Rows from block 9 of the audio encoder, named by matrix and row number. Each number is 128 + 32 x the weight over its row's rms, rounded and kept within 0 to 255. All counts start at 0. Numbers have three digits each. After the name is the row's rms in percent of the matrix's.
# fc2: squeeze-excite expand (encoder.blocks.9.se.fc2.weight, 384x48), inputs 0-47
fc2.36 108:100100139059158092121141167099159117124116081090072119103138093138165092062084092142133131113095090117138098057182125080130110100110128144161105
fc2.37 112:140131078163137098075112099129141125121107108110114056101127060135133097092135122078068130148080048084143103133106152116082159093147137105118095
fc2.38 105:109124196093119091085154139077203153141149075111118188151128139138140094120127116165111182145089119094139106078123119075148157177101105150164138
fc2.39 113:091109181120138176140182110151158106138090108099049195135142184151085084102103106134059136131109131101122098082137140120168105140128113103148096
fc2.40 092:129164149133130114089112096149159187111154132043143134082057132121092140169166087112124143086137112090134121167130133134077143108204136150168103
fc2.41 094:114086151136139182111161086130105115099098067084079144159135121098126097192188084151129140122100171136143088137143167167145178176164096108105131
fc2.42 110:107123161109126138133119137139078110113135100131078132066060164078127151087112068113139103118100113138109136126077149092069106027134096124120120
fc2.43 079:084089155075149168113158103102132129157111120096164165111081132119053090086123107103117140128110080081096103089113183189151104105100094139097109
fc2.44 104:066120181091136132136112147143136144188117125117078101084108157176109149070096128098145121105102174127168147082125124074145093213143119097141139
fc2.45 089:120064114082163102127145109127154122131155070085153080155120162081115137137197111119067170146045113143107123130120177110174101142163114122120122
fc2.46 094:169140086113130154168095099124141116102109134126141129183109123115150105144200105137178124117101095109103113089172164172164125149220169177174125
fc2.47 099:084074138134114147082037115168119130106133077138163163093210106133086137131095121092086138142097149137146144116110125111120092159069095162126123
fc2.48 116:065077148098119143124195126110142145135119141154108193110182188134108148066102119127154136122078162110153147095125125087126152177079096132076113
fc2.49 111:124118136105114156135167081115202168151109087134126089114165124119106146048097100102107126076124160144126093110082161117131104181103059153159164
fc2.50 111:063130164137153143078159115107180157148161114095050136091172145141108144098128089141071086123086103110117057086161108092119135149153117106136137
fc2.51 104:111105156120148158109131097134125161044115112143175125049095120124167103068139084114069104117105139129166123074136117061136139149144149130112076
fc2.52 106:112099127101086218121176145115116136143206124094095163091148157134135115117104045127099147132085136110109118112135115076155144179162085121126103
fc2.53 110:131125120100115083101117117133092097145180126182159084144116117146081142074127069082100101107115156103085174119086066117168139111209122144125123
fc2.54 090:139094096148129107096141100137083134116034117095145097203165115112134053108089103112134113134108073103082091142121117097136117113090083145162119
fc2.55 092:087074197139101139119138139177099130130130146148079176146148133138150097135082102161080130150090142155148089079144081127189085064142098108118110
fc2.56 137:149171091084135070056092131121178119118160132104098097057085115093139128127143112159152110097130102130109103144155176135041173120118152145140134
fc2.57 083:129098111122145174112148100098153116127122103147154167116175177137124137121099092139122145140120184151185143196181160058104138124156130151073050
fc2.58 108:128112147151101127138119107114093125123124138140091116189193120107093097149050114074058167120154103142132143176093111129177103156160052136109130
fc2.59 100:114101117057128153136137171129119158138186093139134064038123138095149163070095146157181146130067134120128127121090107123154141150120116105106179
fc2.60 114:103137109188169096082115067149120112126125075113067098156149115121142087125120117099121128154115110109077151059112191141182186110098128120137166
fc2.61 095:154153097121117098144099124135169128147117113122138091137097086162172092162188138138119126151120114157106088127155224149203075064128131102160122
fc2.62 122:098099078119148090143072086106104108125054119165152134145099109121123102119166127068098126101093107084104103150119156209090125067094108142110129
fc2.63 094:121077140116159186113170130168117119150085103102097157131144144130143096160101059140118164084075169142101105110110098138166159166045097130148163
fc2.64 101:157182069109117074117162079145138137111132127118134175202098116134141118137136114147124127185149092106051068120134189170129099133136166112157120
fc2.65 108:087087155154117124126153066110122113137123108081088173206130177126139096175144107124084161154070114156108055078153161139112143125128094112129112
fc2.66 104:155146102134115060132089104136108124134125162121138074160061027142075125149136130123149141124135122100107115173073084144079144137171121151173114
fc2.67 093:115103126141091159131068091098073084150128135143142152209054080122081148157135184120098150121086136134134154155112165107111129093159145109167096
fc2.68 088:119095115121119078176118155123106174093116146160100100164120175142077114121175143171141113136143133164038111165054122099138115133142130118057105
fc2.69 077:038089104086124124118113141178119184138133088108140100134107108176045159175143132098168154160108159138099148114110171082145148149120121147093140
fc2.70 110:118111119134144095102088057170109115090081144060110110146123110131041126128120108107090138103157061128072128143122141157157121066131102133084138
fc2.71 086:134181130102101117170089134160153107115118157116110044117053084123088122145148118116183162088136165095125111135065090118088159130091091100113121
fc2.72 084:098143154102168125131130180157138068109103056129141066115078157162146135167161060114138136161114138146152132105144066140110145136198127177115131
fc2.73 112:114112081093120129118117070112079097140184112074125115108153126138107085116047113130066130107069116128070094130128142105091154156130069107098140
fc2.74 128:091102178078120159118177144148203120161165146089074162129149177130110144066096101168122125126125145113083181123132124070147116163162126142114095
fc2.75 086:131072107166114150130132124163105131139133114149152094164059161134070161147145190127078142140157107116081139136078126165117151068127110097200172
fc2.76 082:117122080131131108130084160157129079135132198083074115104193102121145172091142088118135130118116132166066085133123074142141060080149117118111137
fc2.77 085:121110125068129127156148158174073154121091096133118053079117097085101103137064135091115110152126058106087109130074176115128119136104113107095102
fc2.78 110:109114069090130095103080065100100120093178063132095108139114069115083099170120143083097137150118164124168138109075149130109111147144070132139108
fc2.79 090:102099108059115120143070084143105136187173046099086152149087133166175114129154158088137090129094121145105087120102168129098135134158129131167106
fc2.80 094:109113133064110094109141120095159162083132054120132097120084129173121100109104121134097127102078125112055103104119108066102152145185117186113096
fc2.81 098:144108123163132166065151093151125127099135110145109106218132087128118068124112121100071179110134125167176159119116183137170102128149126110197108
fc2.82 093:136133098119132064088115107133167149091068114130076137195118122094114065091065117152106126161083095143165100097104060146122113100110114115109138
fc2.83 091:192133099139110107120121144105097098152206128180139126137069123123113133179140121156154130090138121107121168187102061104143176106186164121098165
fc2.84 093:142110157091117106129129101092154154097130070066074103097117130129126065121112097170122135120132084146188107064135127065102144048130136120126152
fc2.85 121:104146149100098087097136106128182164120115078063121139114096118144055119069093073147080119155110096109071147098132111159080155153165121108144125
fc2.86 098:119120083077120103100119163123148142105193164095074096065092148106116172117123076152128108181138161075157122122109100097077112130161192115129125
fc2.87 108:135160100108141082111074093144062189106159149100120099128090084134146115127143131092136125125103050147157086106065193158090130106108113104141128
fc2.88 115:139108151097138173104189139135133099136080071176080172071135142118150093120159167132157091140143112126216165144129180104119171152139152148150123
fc2.89 099:152162156119137065114136122103186181112180147074099111166110116132143129147078067151125148136107118116146053081100164164114127146176150142135178
fc2.90 103:095095129201132140118117127147194104094131114085091114128091130108119105213178148181091144112169117126116141095099168169133139109186153089137152
fc2.91 111:124087155102163095112072063129130136122132188089083167138139115112115111086073075131109126107123102128100113057139115067163116110127085132184107
fc2.92 099:106177109087143043107112107127104112126100139131153028123080108165114123119180126143156082134137116143094101145118191136123181094160138144157120
fc2.93 121:085087147093156124132150096118135111146131102108155124071122133124120146107123089093071079167053147155081135124108165116097186161117047098111100
fc2.94 092:107048142095124165139162143135118103140176122071092159086089101087087143153094073117079149132096111148109145082107060113121116103131124088128169
fc2.95 078:116120117094143135125138130150124150152112122118142172118133164094064172065121094115125146131074107162094157143165086165124131121221062096083166
fc2.96 108:160133120154125092151081131112121148132185131117129081148137138124085098182172186071091113118186080132163116165068134170080101086134106136120095
fc2.97 082:183160106117143075168131104122099102206101102143165126103082121083076090178155135064127141145172152119161150149086123147101122153088093113150140
fc2.98 087:100138144154174184124142109158111109114159137142109222037161170127101116122190092136161131119094121154200128125134123119157117150133097145113104
fc2.99 098:100087172154121188182167111149104144120136142174120133155171161131082134124095159124119108139129185162064140158111072161150156139123045109104131
fc2.100 090:134129095125112096147143130068087090151177098175117058180117151097103112079096084086131111104099101148130150123118081147112111120188126130057099
fc2.101 109:140070152100131146110156151134196164120132120117122107113143163154076092094144112140142122124069123108201115078082163105113130230121114138109139
fc2.102 087:160141097132173146126062150170098115144181108150120144119166127137130189132166139163169075135159175124173184132114145118147135093189170149081163
fc2.103 109:127118105121166146171149143151023126133114077164137110135101174137114136165190120108164130136160190090085146148071127122163128165087090123128133
fc2.104 102:107103119086169147082110101173166070164073117114118154154161116126143078079099120142140160140081115123093112072186137063121146144162106135177123
fc2.105 090:148135129093135107089102153134144090136114093121147104079105084082160133120160090159140080115115113090158136061138151183059085166177181097115153
fc2.106 086:086085129103124074136152126078158114134081136135089175148138161136108127053198135130070135136143164135128153122121195072186148149147123158132136
fc2.107 120:112098095136142145133146065086061130110106098098144109155163144090132058141116132110032115103111131121146125074130129143102157073137062116143116
fc2.108 086:170129135164144152101110126123121145144152166135196089146087133124075122170146158113065103129127121162128178062118113151056135115164054121089134
fc2.109 084:061126144079124124148107133107130155159160117146191113134134120144116118050087085106103128162094112092115097139139104090056157112208130156100145
fc2.110 081:114128174146174160153147101093078168116119046135205127101099157138082080151108140082112122118147185142133153089120139123186138166143095106125126
fc2.111 091:076132162146125123115136106118089145154141140069169129166069154127109123110071082157109171163113155098031113140137135113130108130164157161075169
fc2.112 110:124142110148133081051109150156136113108132091080103128053077146082201112176135126097131117131145106128126071096172119110069143150094138101122135
fc2.113 103:075140116104165121111059132131103088132112147126101123090080140152107143057081110132122144162106146134044144072093110067153151109123123101110081
fc2.114 098:116145118154138122156101146133142121118161192144169176133136108139142116120077114109116160138136138106098110124178100089228081093224098137139109
fc2.115 075:146133118155114077105123127105064120148154095062108132124138189134088084169138163100101097111096068161137166135094144118097176054114102114121095
fc2.116 085:104107103134144172079092097138110164095085087092144071132120111171131177138079098120142180138099187137121187112130105112160105187176085130123127
fc2.117 109:079086128171140123059139085138170150183090113119133176131147152152065068105160152119111104165087118123101088102135116112153186162112110157148093
fc2.118 075:074126121163083142119172134113076109164151153138135129156156139121105152137042140103140116101142155156081106141147084103143116106096075168096218
fc2.119 131:108102071122135187136149107069125117125154126130126067154177144146067137092120106100100125111153156152135151109051073100188131092146084107132097
fc2.120 078:128100122160100116135035159075081172142169128101176149110126115082153136138089149093144166101117133074188164149166147157144118147153088129102098
fc2.121 082:109099145141149132122108094134121133106149143135144105101094106122079170186108098094087054115135102119113071090100044138160154130115042103113119
fc2.122 100:089114130140101094151108071130154150096100129132111106177118155104093113083119130057043153117121129130119111101138100093217138120133079180120112
fc2.123 107:075099110131132096106091071114102122122112138081124107158078097131046131146113120096074158093092128133066107091080121130091112112194121129089136
fc2.124 106:121110053106112111116100149120111175147091121065125084098118113169070170113076099127146099129114116120087092159142056085183117146088127120153138
fc2.125 072:155158138120140080113126103140104108163120131098142177136117169142141080089222035156115095146092147140151086084166131108129167166147118137143104
fc2.126 117:081095135114141118064135113142168119138090069075105134079107097094130113136068134141132123161073128106124086088137137105076150205092164123124094
fc2.127 088:126124136129100134119077147091118193070125154138132139078173127096110111079094100176143124189118110134087111136085075078143113062134127152095081
fc2.128 116:098159120094134060076086123104108079110154132108086073084104078132163095107121126141137127133129100139139098092162082081065088072093141114121145
fc2.129 075:111195085128170070129113102136159135105184171108083149143083115130147141085124120151147127094087047103151152146085168107149152145122166145174100
fc2.130 090:139065127152097174161132099129147068134151085106160163129173114140142117152088151133071186162165120157164119197148111099099175094085097123121119
fc2.131 076:056125134129149124164142131176067179103098096125149157121091144106074102108124060119135123092102119116137095110088064147119128147082053127103115
fc2.132 134:083136074134110105085120085147113096140141149107134145120097088140120105057052091081064149109086132146117103101130093097117131059129085157119117
fc2.133 092:061090145084113166150177127120176190122134089068104147130148099088167109107134130155162158138135172152116130084108149115197133179131090138101157
fc2.134 090:116149093145070061082126088110137160163154117089114093077134109122147115117165153131184147127177096140155132137139144130133127055143182134062174
fc2.135 117:112076102106114180184169084166166147108111151133128126152174175140111120126110109157126141148068176178095079117120101097183129189121113169100138
fc2.136 084:129109052136087132117119104104126178104192089097125066117081131150105139160141153045125125118125132169116097110067091085165148141097116156136121
fc2.137 084:099099058145073156123075115157141149183114140159125133151105073085132155139098144108176138109145137170096176123116133143157158084173138119196173
fc2.138 104:094136121080154137119130102132149110140101078062107180136127162129134103114119029104132160149070086148118104086116094111105115201163144124098107
fc2.139 120:124109102125106144109150098132121156120108121107134082164169094136137096137165136092093124132131102091102169103057160170205110059203111124168097
fc2.140 081:086131165110197119113127175117073161119120126171126138100141105177195120113155149114121106143155105117165066146160172151105159117183146068086106
fc2.141 091:092127179161173118149191099143195131126121128130099111108186064122135123043108147143080082146145133083161177136123140086133136111138149161127124
fc2.142 089:179186133089087045154179081106116123149132140155186132141156111122078108107099132125162088130133145105171131161085129136145150140150195108099096
fc2.143 097:130160140115119076100115116155112133093099078073059147142108133162150113150121050130137138114102128164046116055133124156155139137116174116080144
fc2.144 088:131124108145137061134104054125139126141142188111071140152100104102059090117103129132058121136137108134114160164059148140132134070163082126139141
fc2.145 077:141072155188071096096112116141123138113175145138119158176144145088151155139128093136091119080090142115109112109144130129116199175152146047085092
fc2.146 110:116089105152118115088154089123106148125106064062112131142171085151133105156141124111136149135076117126127061094100176151106159134156062159203144
fc2.147 119:153133154155110183173166185147158135118103142161140124124174180173154152152074138179129160128152147145155112121191114135185127183085125150167087
fc2.148 102:096131135179149131093146121118174095095051128084120108144150117150139092138101102130084111133129095106114077126181124055064111135120078074163146
fc2.149 099:101075111100156144093104113125126142152108114085140083131111134130067074064100092108118158133097120106103124118049110059192114094171136138111143
fc2.150 092:162068115124085120122076064128141075149106113067139131149125108153079071080117130050121119150130132137157091117086116111108162116117073109111162
fc2.151 109:188074189165156164092148090158107118115119096150114131100188137132092062148150200130126160124168125129183118131112173120156121095087137121154137
fc2.152 095:135118154137118159140167158139134122109079112122116136063207097103153101063064165153163111128097090132201080118133121133095091144107122165096131
fc2.153 105:147092167093122115099179131129183112110137051067120130075116151155150089138151139100075145134102126121166085096120120077142117169108116156158059
fc2.154 105:117074165192127152127174103088116106084142072074114095110196168115144114143160157094068078142142108113148092075134141154132144121106109091123145
fc2.155 100:158148145097131148157102128104149118165175140140207084069081058102124171084149181150113127139143125130180162139115116095108118168069151145108134
fc2.156 102:109143094108163115142137160105092127142114170139162199174171150124125115140115149135134139099121164146097151188101166166209184158080093182129148
fc2.157 107:071108146114123057093109102123136178144188125096098152100115096088075141129126140144149146103100023106118114086133102147096174138156122135104119
fc2.158 103:076183053076117143113120089142111111141160140120103091088120100101138167070095102111145165100136166086087141102118085082072118120127166122115166
fc2.159 115:116124101055102085076044104167105148137168112094130104159038108148120103125119153077103106132119115142129165099106129135098132156188117118123138
fc2.160 101:096163059122108038105104133116122158109126148106113113115118104149109130092068111109112152152121080092129091082143044106139091111178117146131090
fc2.161 094:161099063105124135117190121146110124103105099093077067097157124105111089143088149075129116146090112124165129121098181055082119135142162088152106
fc2.162 105:082097068144129165156147128142114147135107066077094127159170171078092118126100084113106113088070163176066116110105120083161112128152111115135159
fc2.163 092:147112109071137082092121091115088110133206151092143071172149106173065092151114152115120123118143143121055152131154144126192123121184130132134137
fc2.164 093:133137092087148100099066121150093112107115170173101163176126104130088140075125118088092189166113163149058057127112138131181134125106130130100126
fc2.165 117:091134102136165129112106054127074113118231101141169067171088096094093123143116087116102129154146180120089152125099138150162139107148137126125129
fc2.166 120:080127141082121102048057127090145123141123119098070112116066120128127145085103097190124165148090118103083169113117098104102100180115123147135123
fc2.167 085:098108083166156160159156128142117116089066053113109104149170130128090124148134178090147158127084169155110071109128115154084117208154112139127148
fc2.168 094:098118131104114086101098137160162146123204123088195063155121062150081129106080134115146154129147145130161117122077123122092106177126132098188141
fc2.169 096:120106120143149131149112079124137088131143072154138073083135062092151130106083110075141056109126166131145185109116120134115136100126091129219125
fc2.170 114:098132096151139139063143087135142128115084114106072109125136116129139083094075111083075094111096094092089080093081132105136094125171050119112118
fc2.171 080:117119152138105121136171145158138162110110174093147154128148165086107181097082104120123149128144151137124117151099163126255134143153108111125184
fc2.172 095:104143075122138073084070086134146086170174107066159097186098071107126165086151086172131125143131151133127113107154125134134173124125121124187136
fc2.173 113:106120103076118114105070119123135097114082042099103107076133105111115130131145148149127137134099106130149077066132189165047136174123142149101130
fc2.174 109:147074112146116110092107100111170133169079045079123113083098089119142079172139153078114101148118085154133086117145178156091136089118146121168124
fc2.175 085:067103110113151111107078141122124130137117176099158182148119111155162152062119012155116121103103121119095074092129102136127167098138111132117101
fc2.176 105:127101149119114139175164150144162123149193154143100187174144202170149181137105142140095167102164172091121113160144148131200125165102108130103144
fc2.177 094:130110090121090144119114092143148101150056102128091125108089101149140056124132128052088116084087129079105114088049162125118157160124097115123119
fc2.178 111:114095078134118095077112115096142137126165060076122106111134117179153068098128130117125141093079107148190100115120172131101132184143063147132083
fc2.179 108:081118141087131106098064104108149151130072130075100089144089055137140101072081114181080133150092139110092130070086098110121128139112136127128113
fc2.180 117:078109160079116112077134148147198113129139115100136109125103135149120123098119048156119131127090092102131110071119111085037108193130132146126147
fc2.181 114:134090100150135109117092093102169119130092041057130112106072139131143126140120107135115098112126139117159163130096214141167101102087089086092149
fc2.182 095:159115135124129167111212157133159154073111107098099152215166183150126125090098073124116122123088127104112141129136155136167117119157063167141141
fc2.183 114:083108103103169139118158097138130153124082061081100127090163163107123086106093140093083112146115115083116121074102116065108141163130047129101137
fc2.184 085:173140178192174134132141112144114125100112140152172147117184217084128126144099164082138096153145152159175162164128170125127126092105145149146179
fc2.185 091:140085207147154142087142113130185130140082108127108119073169152110112157110125146162135078088106123177163173108149144160101139091065179157139110
fc2.186 113:122094093139107136121106109136050140129077084103099093098098109134117116170152191119127147141129078106178093138120122095070085109124184126060102
fc2.187 114:094085123094106141096083108120137118133134109052112132119119104148119086107137029193104107099076131101082094107153138128117152201141140128139146
fc2.188 090:067147126112162121090100120141177132102161108130151120058086131172124156076093125155140048109055123148100147085155174163145131150163133119115120
fc2.189 094:133135108139099119142188208102119199090126112209096156131177106113158136124114143168182109137128127140155066144142086135111100140072145133109137
fc2.190 095:138110104119093111111094041154155141133192086119163105123155118082072087151151163126118170139106122118159123112063182149059139140129112151144155
fc2.191 110:129163081110129103063092112129117103138157199074123128088088108127134135160227087174137158115120109125086140138156159139086154101151151114133164
fc2.192 093:092157118088140127105082113162180117088154132041102156143153131173133150139163088068119133135068158123144125101068131108124187154154130086147104
fc2.193 097:094126091141171141161190148151126136139123132111133132212155184120126057147118101112096100098087117136069086119113117091158086057144101121129114
fc2.194 095:092096067144127045105072120110153086090126115118104126137058107098102125105165131146135124144142117091083126113075181114087147147178162132167135
fc2.195 104:131111097133132169153091100126136119133180111098132131064089122126095123075085113078084122078108130099091138105067064117171130107086081079123095
fc2.196 100:114150088107105111081121149168188129139103131150129093044108141102149093111071075125127107149113056104171107095150107108151178134154161097126165
fc2.197 124:102065094176100159133175083158083117110107102115193134153146158094080134108078148073102138107091171153138115103106095119177157166111089126126148
fc2.198 102:070129121120127181093127172113107120130130113132168174114107157133132110065097074204106085128080129128109133113145091116106156054141112099172077
fc2.199 066:137112152187118098112068126138129152183152159159165138165153100143173099119115117167236105129065125102166141154098120133162140105135147135159164
fc2.200 082:117113093109119103111130079143133135145141107154137048104118115159062124138122151094194108131129088135100005140122093133105122111133110121137079
fc2.201 102:115128140097138170103102090101088111160082156069116076153079095158117104101126090092111130150118067124103086078054138079106107122142090117107101
fc2.202 118:127081130164137152117125051163129149125106103110154163128171150128109071132092101099075119143075178123085127128156189101162133171068093136166114
fc2.203 093:126113178086104157100149129133200073145125133061099061098117173109112080117139186162148129131105127098152119088106177093104113134136179151156121
fc2.204 088:088137152120133149146156112103142175056040142105087134120080135162123110088083120126125189179125116145110084103129122120140085089142066113114095
fc2.205 094:152144124172110154132145117121133117139179081143139127182118104126186063163180166104107137113141114136178169146127147183192103193121093177136154
fc2.206 094:100114158085131137104117146130190151141100111107115148134108140143151158060066039140123095130129145146050132121169098107114130115085067118106091
fc2.207 090:174127137122154101095095124148183118073107100136143102089132072140171123084111163146140138133115091150197084075091155178096144198105137129137098
fc2.208 089:104129182109115122146112118124158146105103119138101146046162131144144171141063107119162152155070148159094123066122126055149151067090135085135134
fc2.209 089:140083113054138092131152127156139121093163087101151127044114165146187142095172076124128116151091089111100103113128153088104141148077178146113118
fc2.210 091:166148197103114190129134146144169144098138103154139149127118117129123104174125190141187123128093074200192068135149175153113128138109122148146117
fc2.211 094:143156097067108093125169070120132139129112165087122123193118118134170094091152145075125158089094116144082100052146124163155123139171125172158096
fc2.212 093:089099169091157136152123164139200131144132162144118150104110177093161099084110085196170153112076115176166132121169107091151121101174132164144143
fc2.213 091:120125142149145117090095101164165114081202109077145090094100065098110095111093137122096121116096126071161103115117066100158182119147090105106100
fc2.214 090:058116095092142076134093103093079143124127103091175082168165132113111112112178151121130105152089115109063162139088109110192174143137094110127102
fc2.215 116:102134123140138185122162124142140144089131107066098155106164199125132182077093116145141124092116147166131117104171095064188114197165117123147119
fc2.216 118:114088128183112174126132087096070115130114110118116113157157139139074080141095165053072102124122155102154085138072165100192140119140108155146116
fc2.217 111:181123071146139081100049144103123145117165109140103121131081076174127151150156148113091151113146078167152064108111113173101126161177152096126119
fc2.218 108:165161128173130172146125205142172098087062132125102189162119101164125148159152149099120141096201082102135120083146114182123126111150143142121113
fc2.219 090:114157112120138094143102128132109119135104179041122170167071166194184137108177114109173139136102090102110095146156105104085112066140138142118107
fc2.220 103:126079162121101164119173130122134120084076124139078111159183225097150095131128112122147113145119168117169141116115117192174105089107124111186142
fc2.221 110:156105111123160222107139125170146080144157128146143111137099137093093100117153095095089140098145142141086152148073160166164084186070087134123150
fc2.222 128:076063122135140159086158116085090148105097114102114161165189158159106141078077072097073165131073109132125113121163125108175145150118107096128142
fc2.223 106:159103122146114083129083058106107133159118139180130036102140042136128143122115149094123124157145103156128150149072108137088123120077123162102095
fc2.224 102:105106072103116094111104035116114115106110136092121102120084118098099069151089129105086159117124078093065085099165122132080134124150115166099144
fc2.225 078:195152138123138108107088081160133200145144093130095100086123149116068115100114092121110125112133065112135118034123105121110151102162148095124175
fc2.226 092:122093155135161141117132088112159165093091100116086126171109099105068103161108182094136129125135109110075116128103160104189157157078036110122119
fc2.227 101:090094102107121098128065156075084144123136096104151136050119100088083143168114164157132109130139108180109161101140107143119146177048145118109092
fc2.228 102:062070120122130107073170123068131128127129139088163143085139156165099143103110065100103140092055173150091145122111132108152109159122076161149125
fc2.229 121:075094122138131161114176097115131109126038140138111170111177123163152082112089103109122126112112102154173114086135066091135132172071127168156090
fc2.230 084:201149110105133125094184180161156158114109138110162122137109125140157122103093145093184163136174126114150173153143139113148139114022159174132112
fc2.231 095:165120111176125117123075109147136125137115105092075106134124081144117071212131107066145150142159083110114154106068126181121113114051115138121120
fc2.232 101:128106101122126117060115124134067143158161124100144068133105043139126092126125109051136080130065084104119094105105100114126087131175137142154124
fc2.233 111:112172103119138125155131118151110133107217126089102110179152121149088109091161119175116115164100136119095100155101106067199172094172076131145133
fc2.234 093:108133099097134100099041064134185152106165104107141114083141118106157113119127137164105093083074123104078096107086152115133133170188150137091140
fc2.235 096:101148159128120168185191117165166129131114142192115170162177169112107147089150142142121098108218120108110128104138165121156148174151130131086082
fc2.236 098:039127133106146116144132092156161120105153128111114163119027098148130130080128093131114144099076150114079097089134100084144136124099077076118122
fc2.237 111:145099150147108129104091104147113120095140126165176079170120065146140110156181158119114116154192053125135150145051174191158127117123135133142121
fc2.238 108:134127129092119097039113152135164098130134076102063104146070093137146133123103096181123091129085062125168105093120156142090105117150172159121145
fc2.239 098:064083153091112101062083113119167111122139143049117151119086086140077101115142142136128117105110134121121128083118172121083135092204097115151104
fc2.240 086:099137099133116123143139123082144123119133142084109075089157129138090173058091120156086151157077140143221101116067159098107124132109127160181136
fc2.241 111:140134147101106107075138171083204105127086140104074128077093173107179122084147105174104158107119130107129103097160081078119110170098158138132100
fc2.242 082:159130086094076093095107111100108144119175117130152077096110082159062108169112125122153143145122162099126116152086176104172158040104109113104109
fc2.243 113:082170120095130098112173136129098141112062169129064176125140123157139112126128133087062100120093134084143095076139123133086137069202130138126108
fc2.244 084:125139183103086161132185098122199127093205131167145107163154156098162150089149173153101131104084167086126121125107135151161094108159115141122081
fc2.245 115:142065109172134180146174084110103165081148037108108136163155141116131097148143138036127137105097146132162113091116165147161118130107111132109146
fc2.246 072:176135130149085097157083140103152118109153102113085070161178109101140118133123202140126159097157107124123117164056120173189156133088107125078104
fc2.247 107:180113148146143103090147113123151120167140045116121111049077099142142137146117066132114154122089077155188117109078128106067097128111134131150147
fc2.248 100:103148083125151076062079105119097101097144157109072069143102090129129062179193122093092087114134105132109113131142168142128127113177121123126159
fc2.249 107:082144121144118060093131154129071130088135162086116139164062103126112135116066117149070106149183083158112117074172073115123128148163119138123140
fc2.250 113:126142119145156108114159066115079085113069085111154164151123067115125095147165120155108154136130058142107082093174171120101131104134064115080133
fc2.251 099:123126107097138122115134123140158122135123081075165102114102099121137056140158121043081108146094075099155092094116158118076150169163055134106122
fc2.252 088:088127111171130089161147101154073084107105134159075094148151088163147087161125178064118122127108072085154130066115129102148136145149070159137128
fc2.253 094:121121042089097131111139121150113138135164136055109070089159077136132108083129123139114111132114059100094119094155142164103122187190115143126111
fc2.254 088:132120207108123197116167159099222150129134123105159159100120122124151148112093117150127111095102068086182086077140106104110104136144127101109116
fc2.255 111:081131115071095161120146157102114167112133113084066173082138172127102171113093085159149138161097153106108108064178123066108132172102144124136131
fc2.256 094:146169138124120141137155175166152183084157128151140139104148088122128208095145191142207114098166139123096175158183144111135127084139159146153135
fc2.257 102:116143096130106099103121082146121114154122089084115102142147078130137064120121094086107092119125078094130122154088209184086078127174116138171170
fc2.258 093:078142093067145172119164122107120132097140098109109138088148179154115153131189119194170104128165155086155141097170193130096146116156115121179094
fc2.259 096:155142130183090129130142135135128121123148111169138106191187122162134051127109145099058091131121119082110100150095127112151126138190129066143194
fc2.260 077:155172092129127067097101142120124133097150163109172130133160050147139140107106172065174119168159184159167155183101150133157103123082138129159134
fc2.261 099:106135129096144096142084147096113129130121117084112202145113142153137098115169073193115157133147151114129089076227113134128127191157131114167111
fc2.262 115:061114128099120154095154088106125134121134156110120111167156148139053120097118056122072148100097149118116097095108090086149148088163058100170120
fc2.263 092:120167105115121066156098171128192102087158159109133125153059127114114182155105110114146092098149123160086088096105175110157116123191165088123156
fc2.264 126:163104088094140097079094076097134183146083094096143088110093047107098078133180104128117114157116096143077124156113174109085122158141134125133126
fc2.265 085:122130149176140159185141124120127118113155158157157165094152172142075178154187161102127125074167164139105118151119157118061150136062149123078092
fc2.266 095:103140186138128076089063108084169147124118129137125121202118134113148174142170101136135136159184126118074088137109094127106115105205105134084107
fc2.267 107:084097119115124137154130092152126130127089133144107101143137085164127136120061121126091126119091093086108130079112043050134114100101075153059132
fc2.268 110:132096073111135161121142158126147160117118044149135116042153141109180121149139144120139129111103132101151080096147223145162103084115162115117107
fc2.269 085:091173152076150158162130129174144119110165161129153132108129196135109135066121080106090130122072175156105161122159074072161128172088158129115138
fc2.270 075:134087127125158136106136119152118114186140092141153102105134064123023165113076137087180120124121119138103117124089104205107120080119140152117094
fc2.271 077:121157106181110165108120173138181097183178167116154141101165112134191125155121117176139102117132126187120142130185175114134132198158156129138081
fc2.272 090:146123135095140157124078099148120128090137125126131125181133072119130147123161102101138133113166117142218173157094151145180102134224177127175127
fc2.273 100:099100091119104131128154126089103115164117104086034126179153112122155090089104121106112139147105093132112052107122071082169155185156124109148122
fc2.274 095:132089086101113106175129075135047116142158115112169087152142141146096110104165140084116160169142181154142157130098099126153126049149078108088123
fc2.275 114:096113093135118071098110108104037124082088117102052151130097130142130108081104124135081182118083082103126079097117130106080118147121111109140127
fc2.276 092:162172111084120137074127089098146125133198141127188148100126149111169130101164123134135158141125187158114146108141174161131139170183103112217119
fc2.277 080:104108123177131097093125108119102144096119109152170140149130118185146078106066158070126131095058142136063117107127068114138102095082073131156105
fc2.278 104:157091110162095125123134132154093115146078108147177132055151117116166125170164144108145158124162119141116175160088230159115149068092144136116116
fc2.279 076:153171107167163159149070201103206120124098107094134136114127111104163146086172134168151114105143084133162123148113132148081156153095163175166152
fc2.280 102:161148063147120181190119141152102152126110199147148151147136144084165135109120145087165117138102147096168198150147094182156150117069160120141126
fc2.281 105:122116144168136134118089106153084172101180106131164090145152107156053101127123126069085117149131174168135148155082113145202099121096099081147096
fc2.282 094:099087124148117099168117069084077122122080113118115051109130129166063111095100138100123124108119097139078162109050118103176123101125091109142146
fc2.283 094:109088079096142178126126067115141151117089103103131199136112116123071103103155137080116056150124148136067149112104107131200119130135103145107172
fc2.284 089:124141117115099123076095111171163124163109171120072175097090117163110135069097092145078120149067146141121140098161115069049150111125164131138147
fc2.285 104:115096118132135086099119117124083117096125087125122098138072085112044088077174167091088126107148113133149172116033126145119079121117123111111122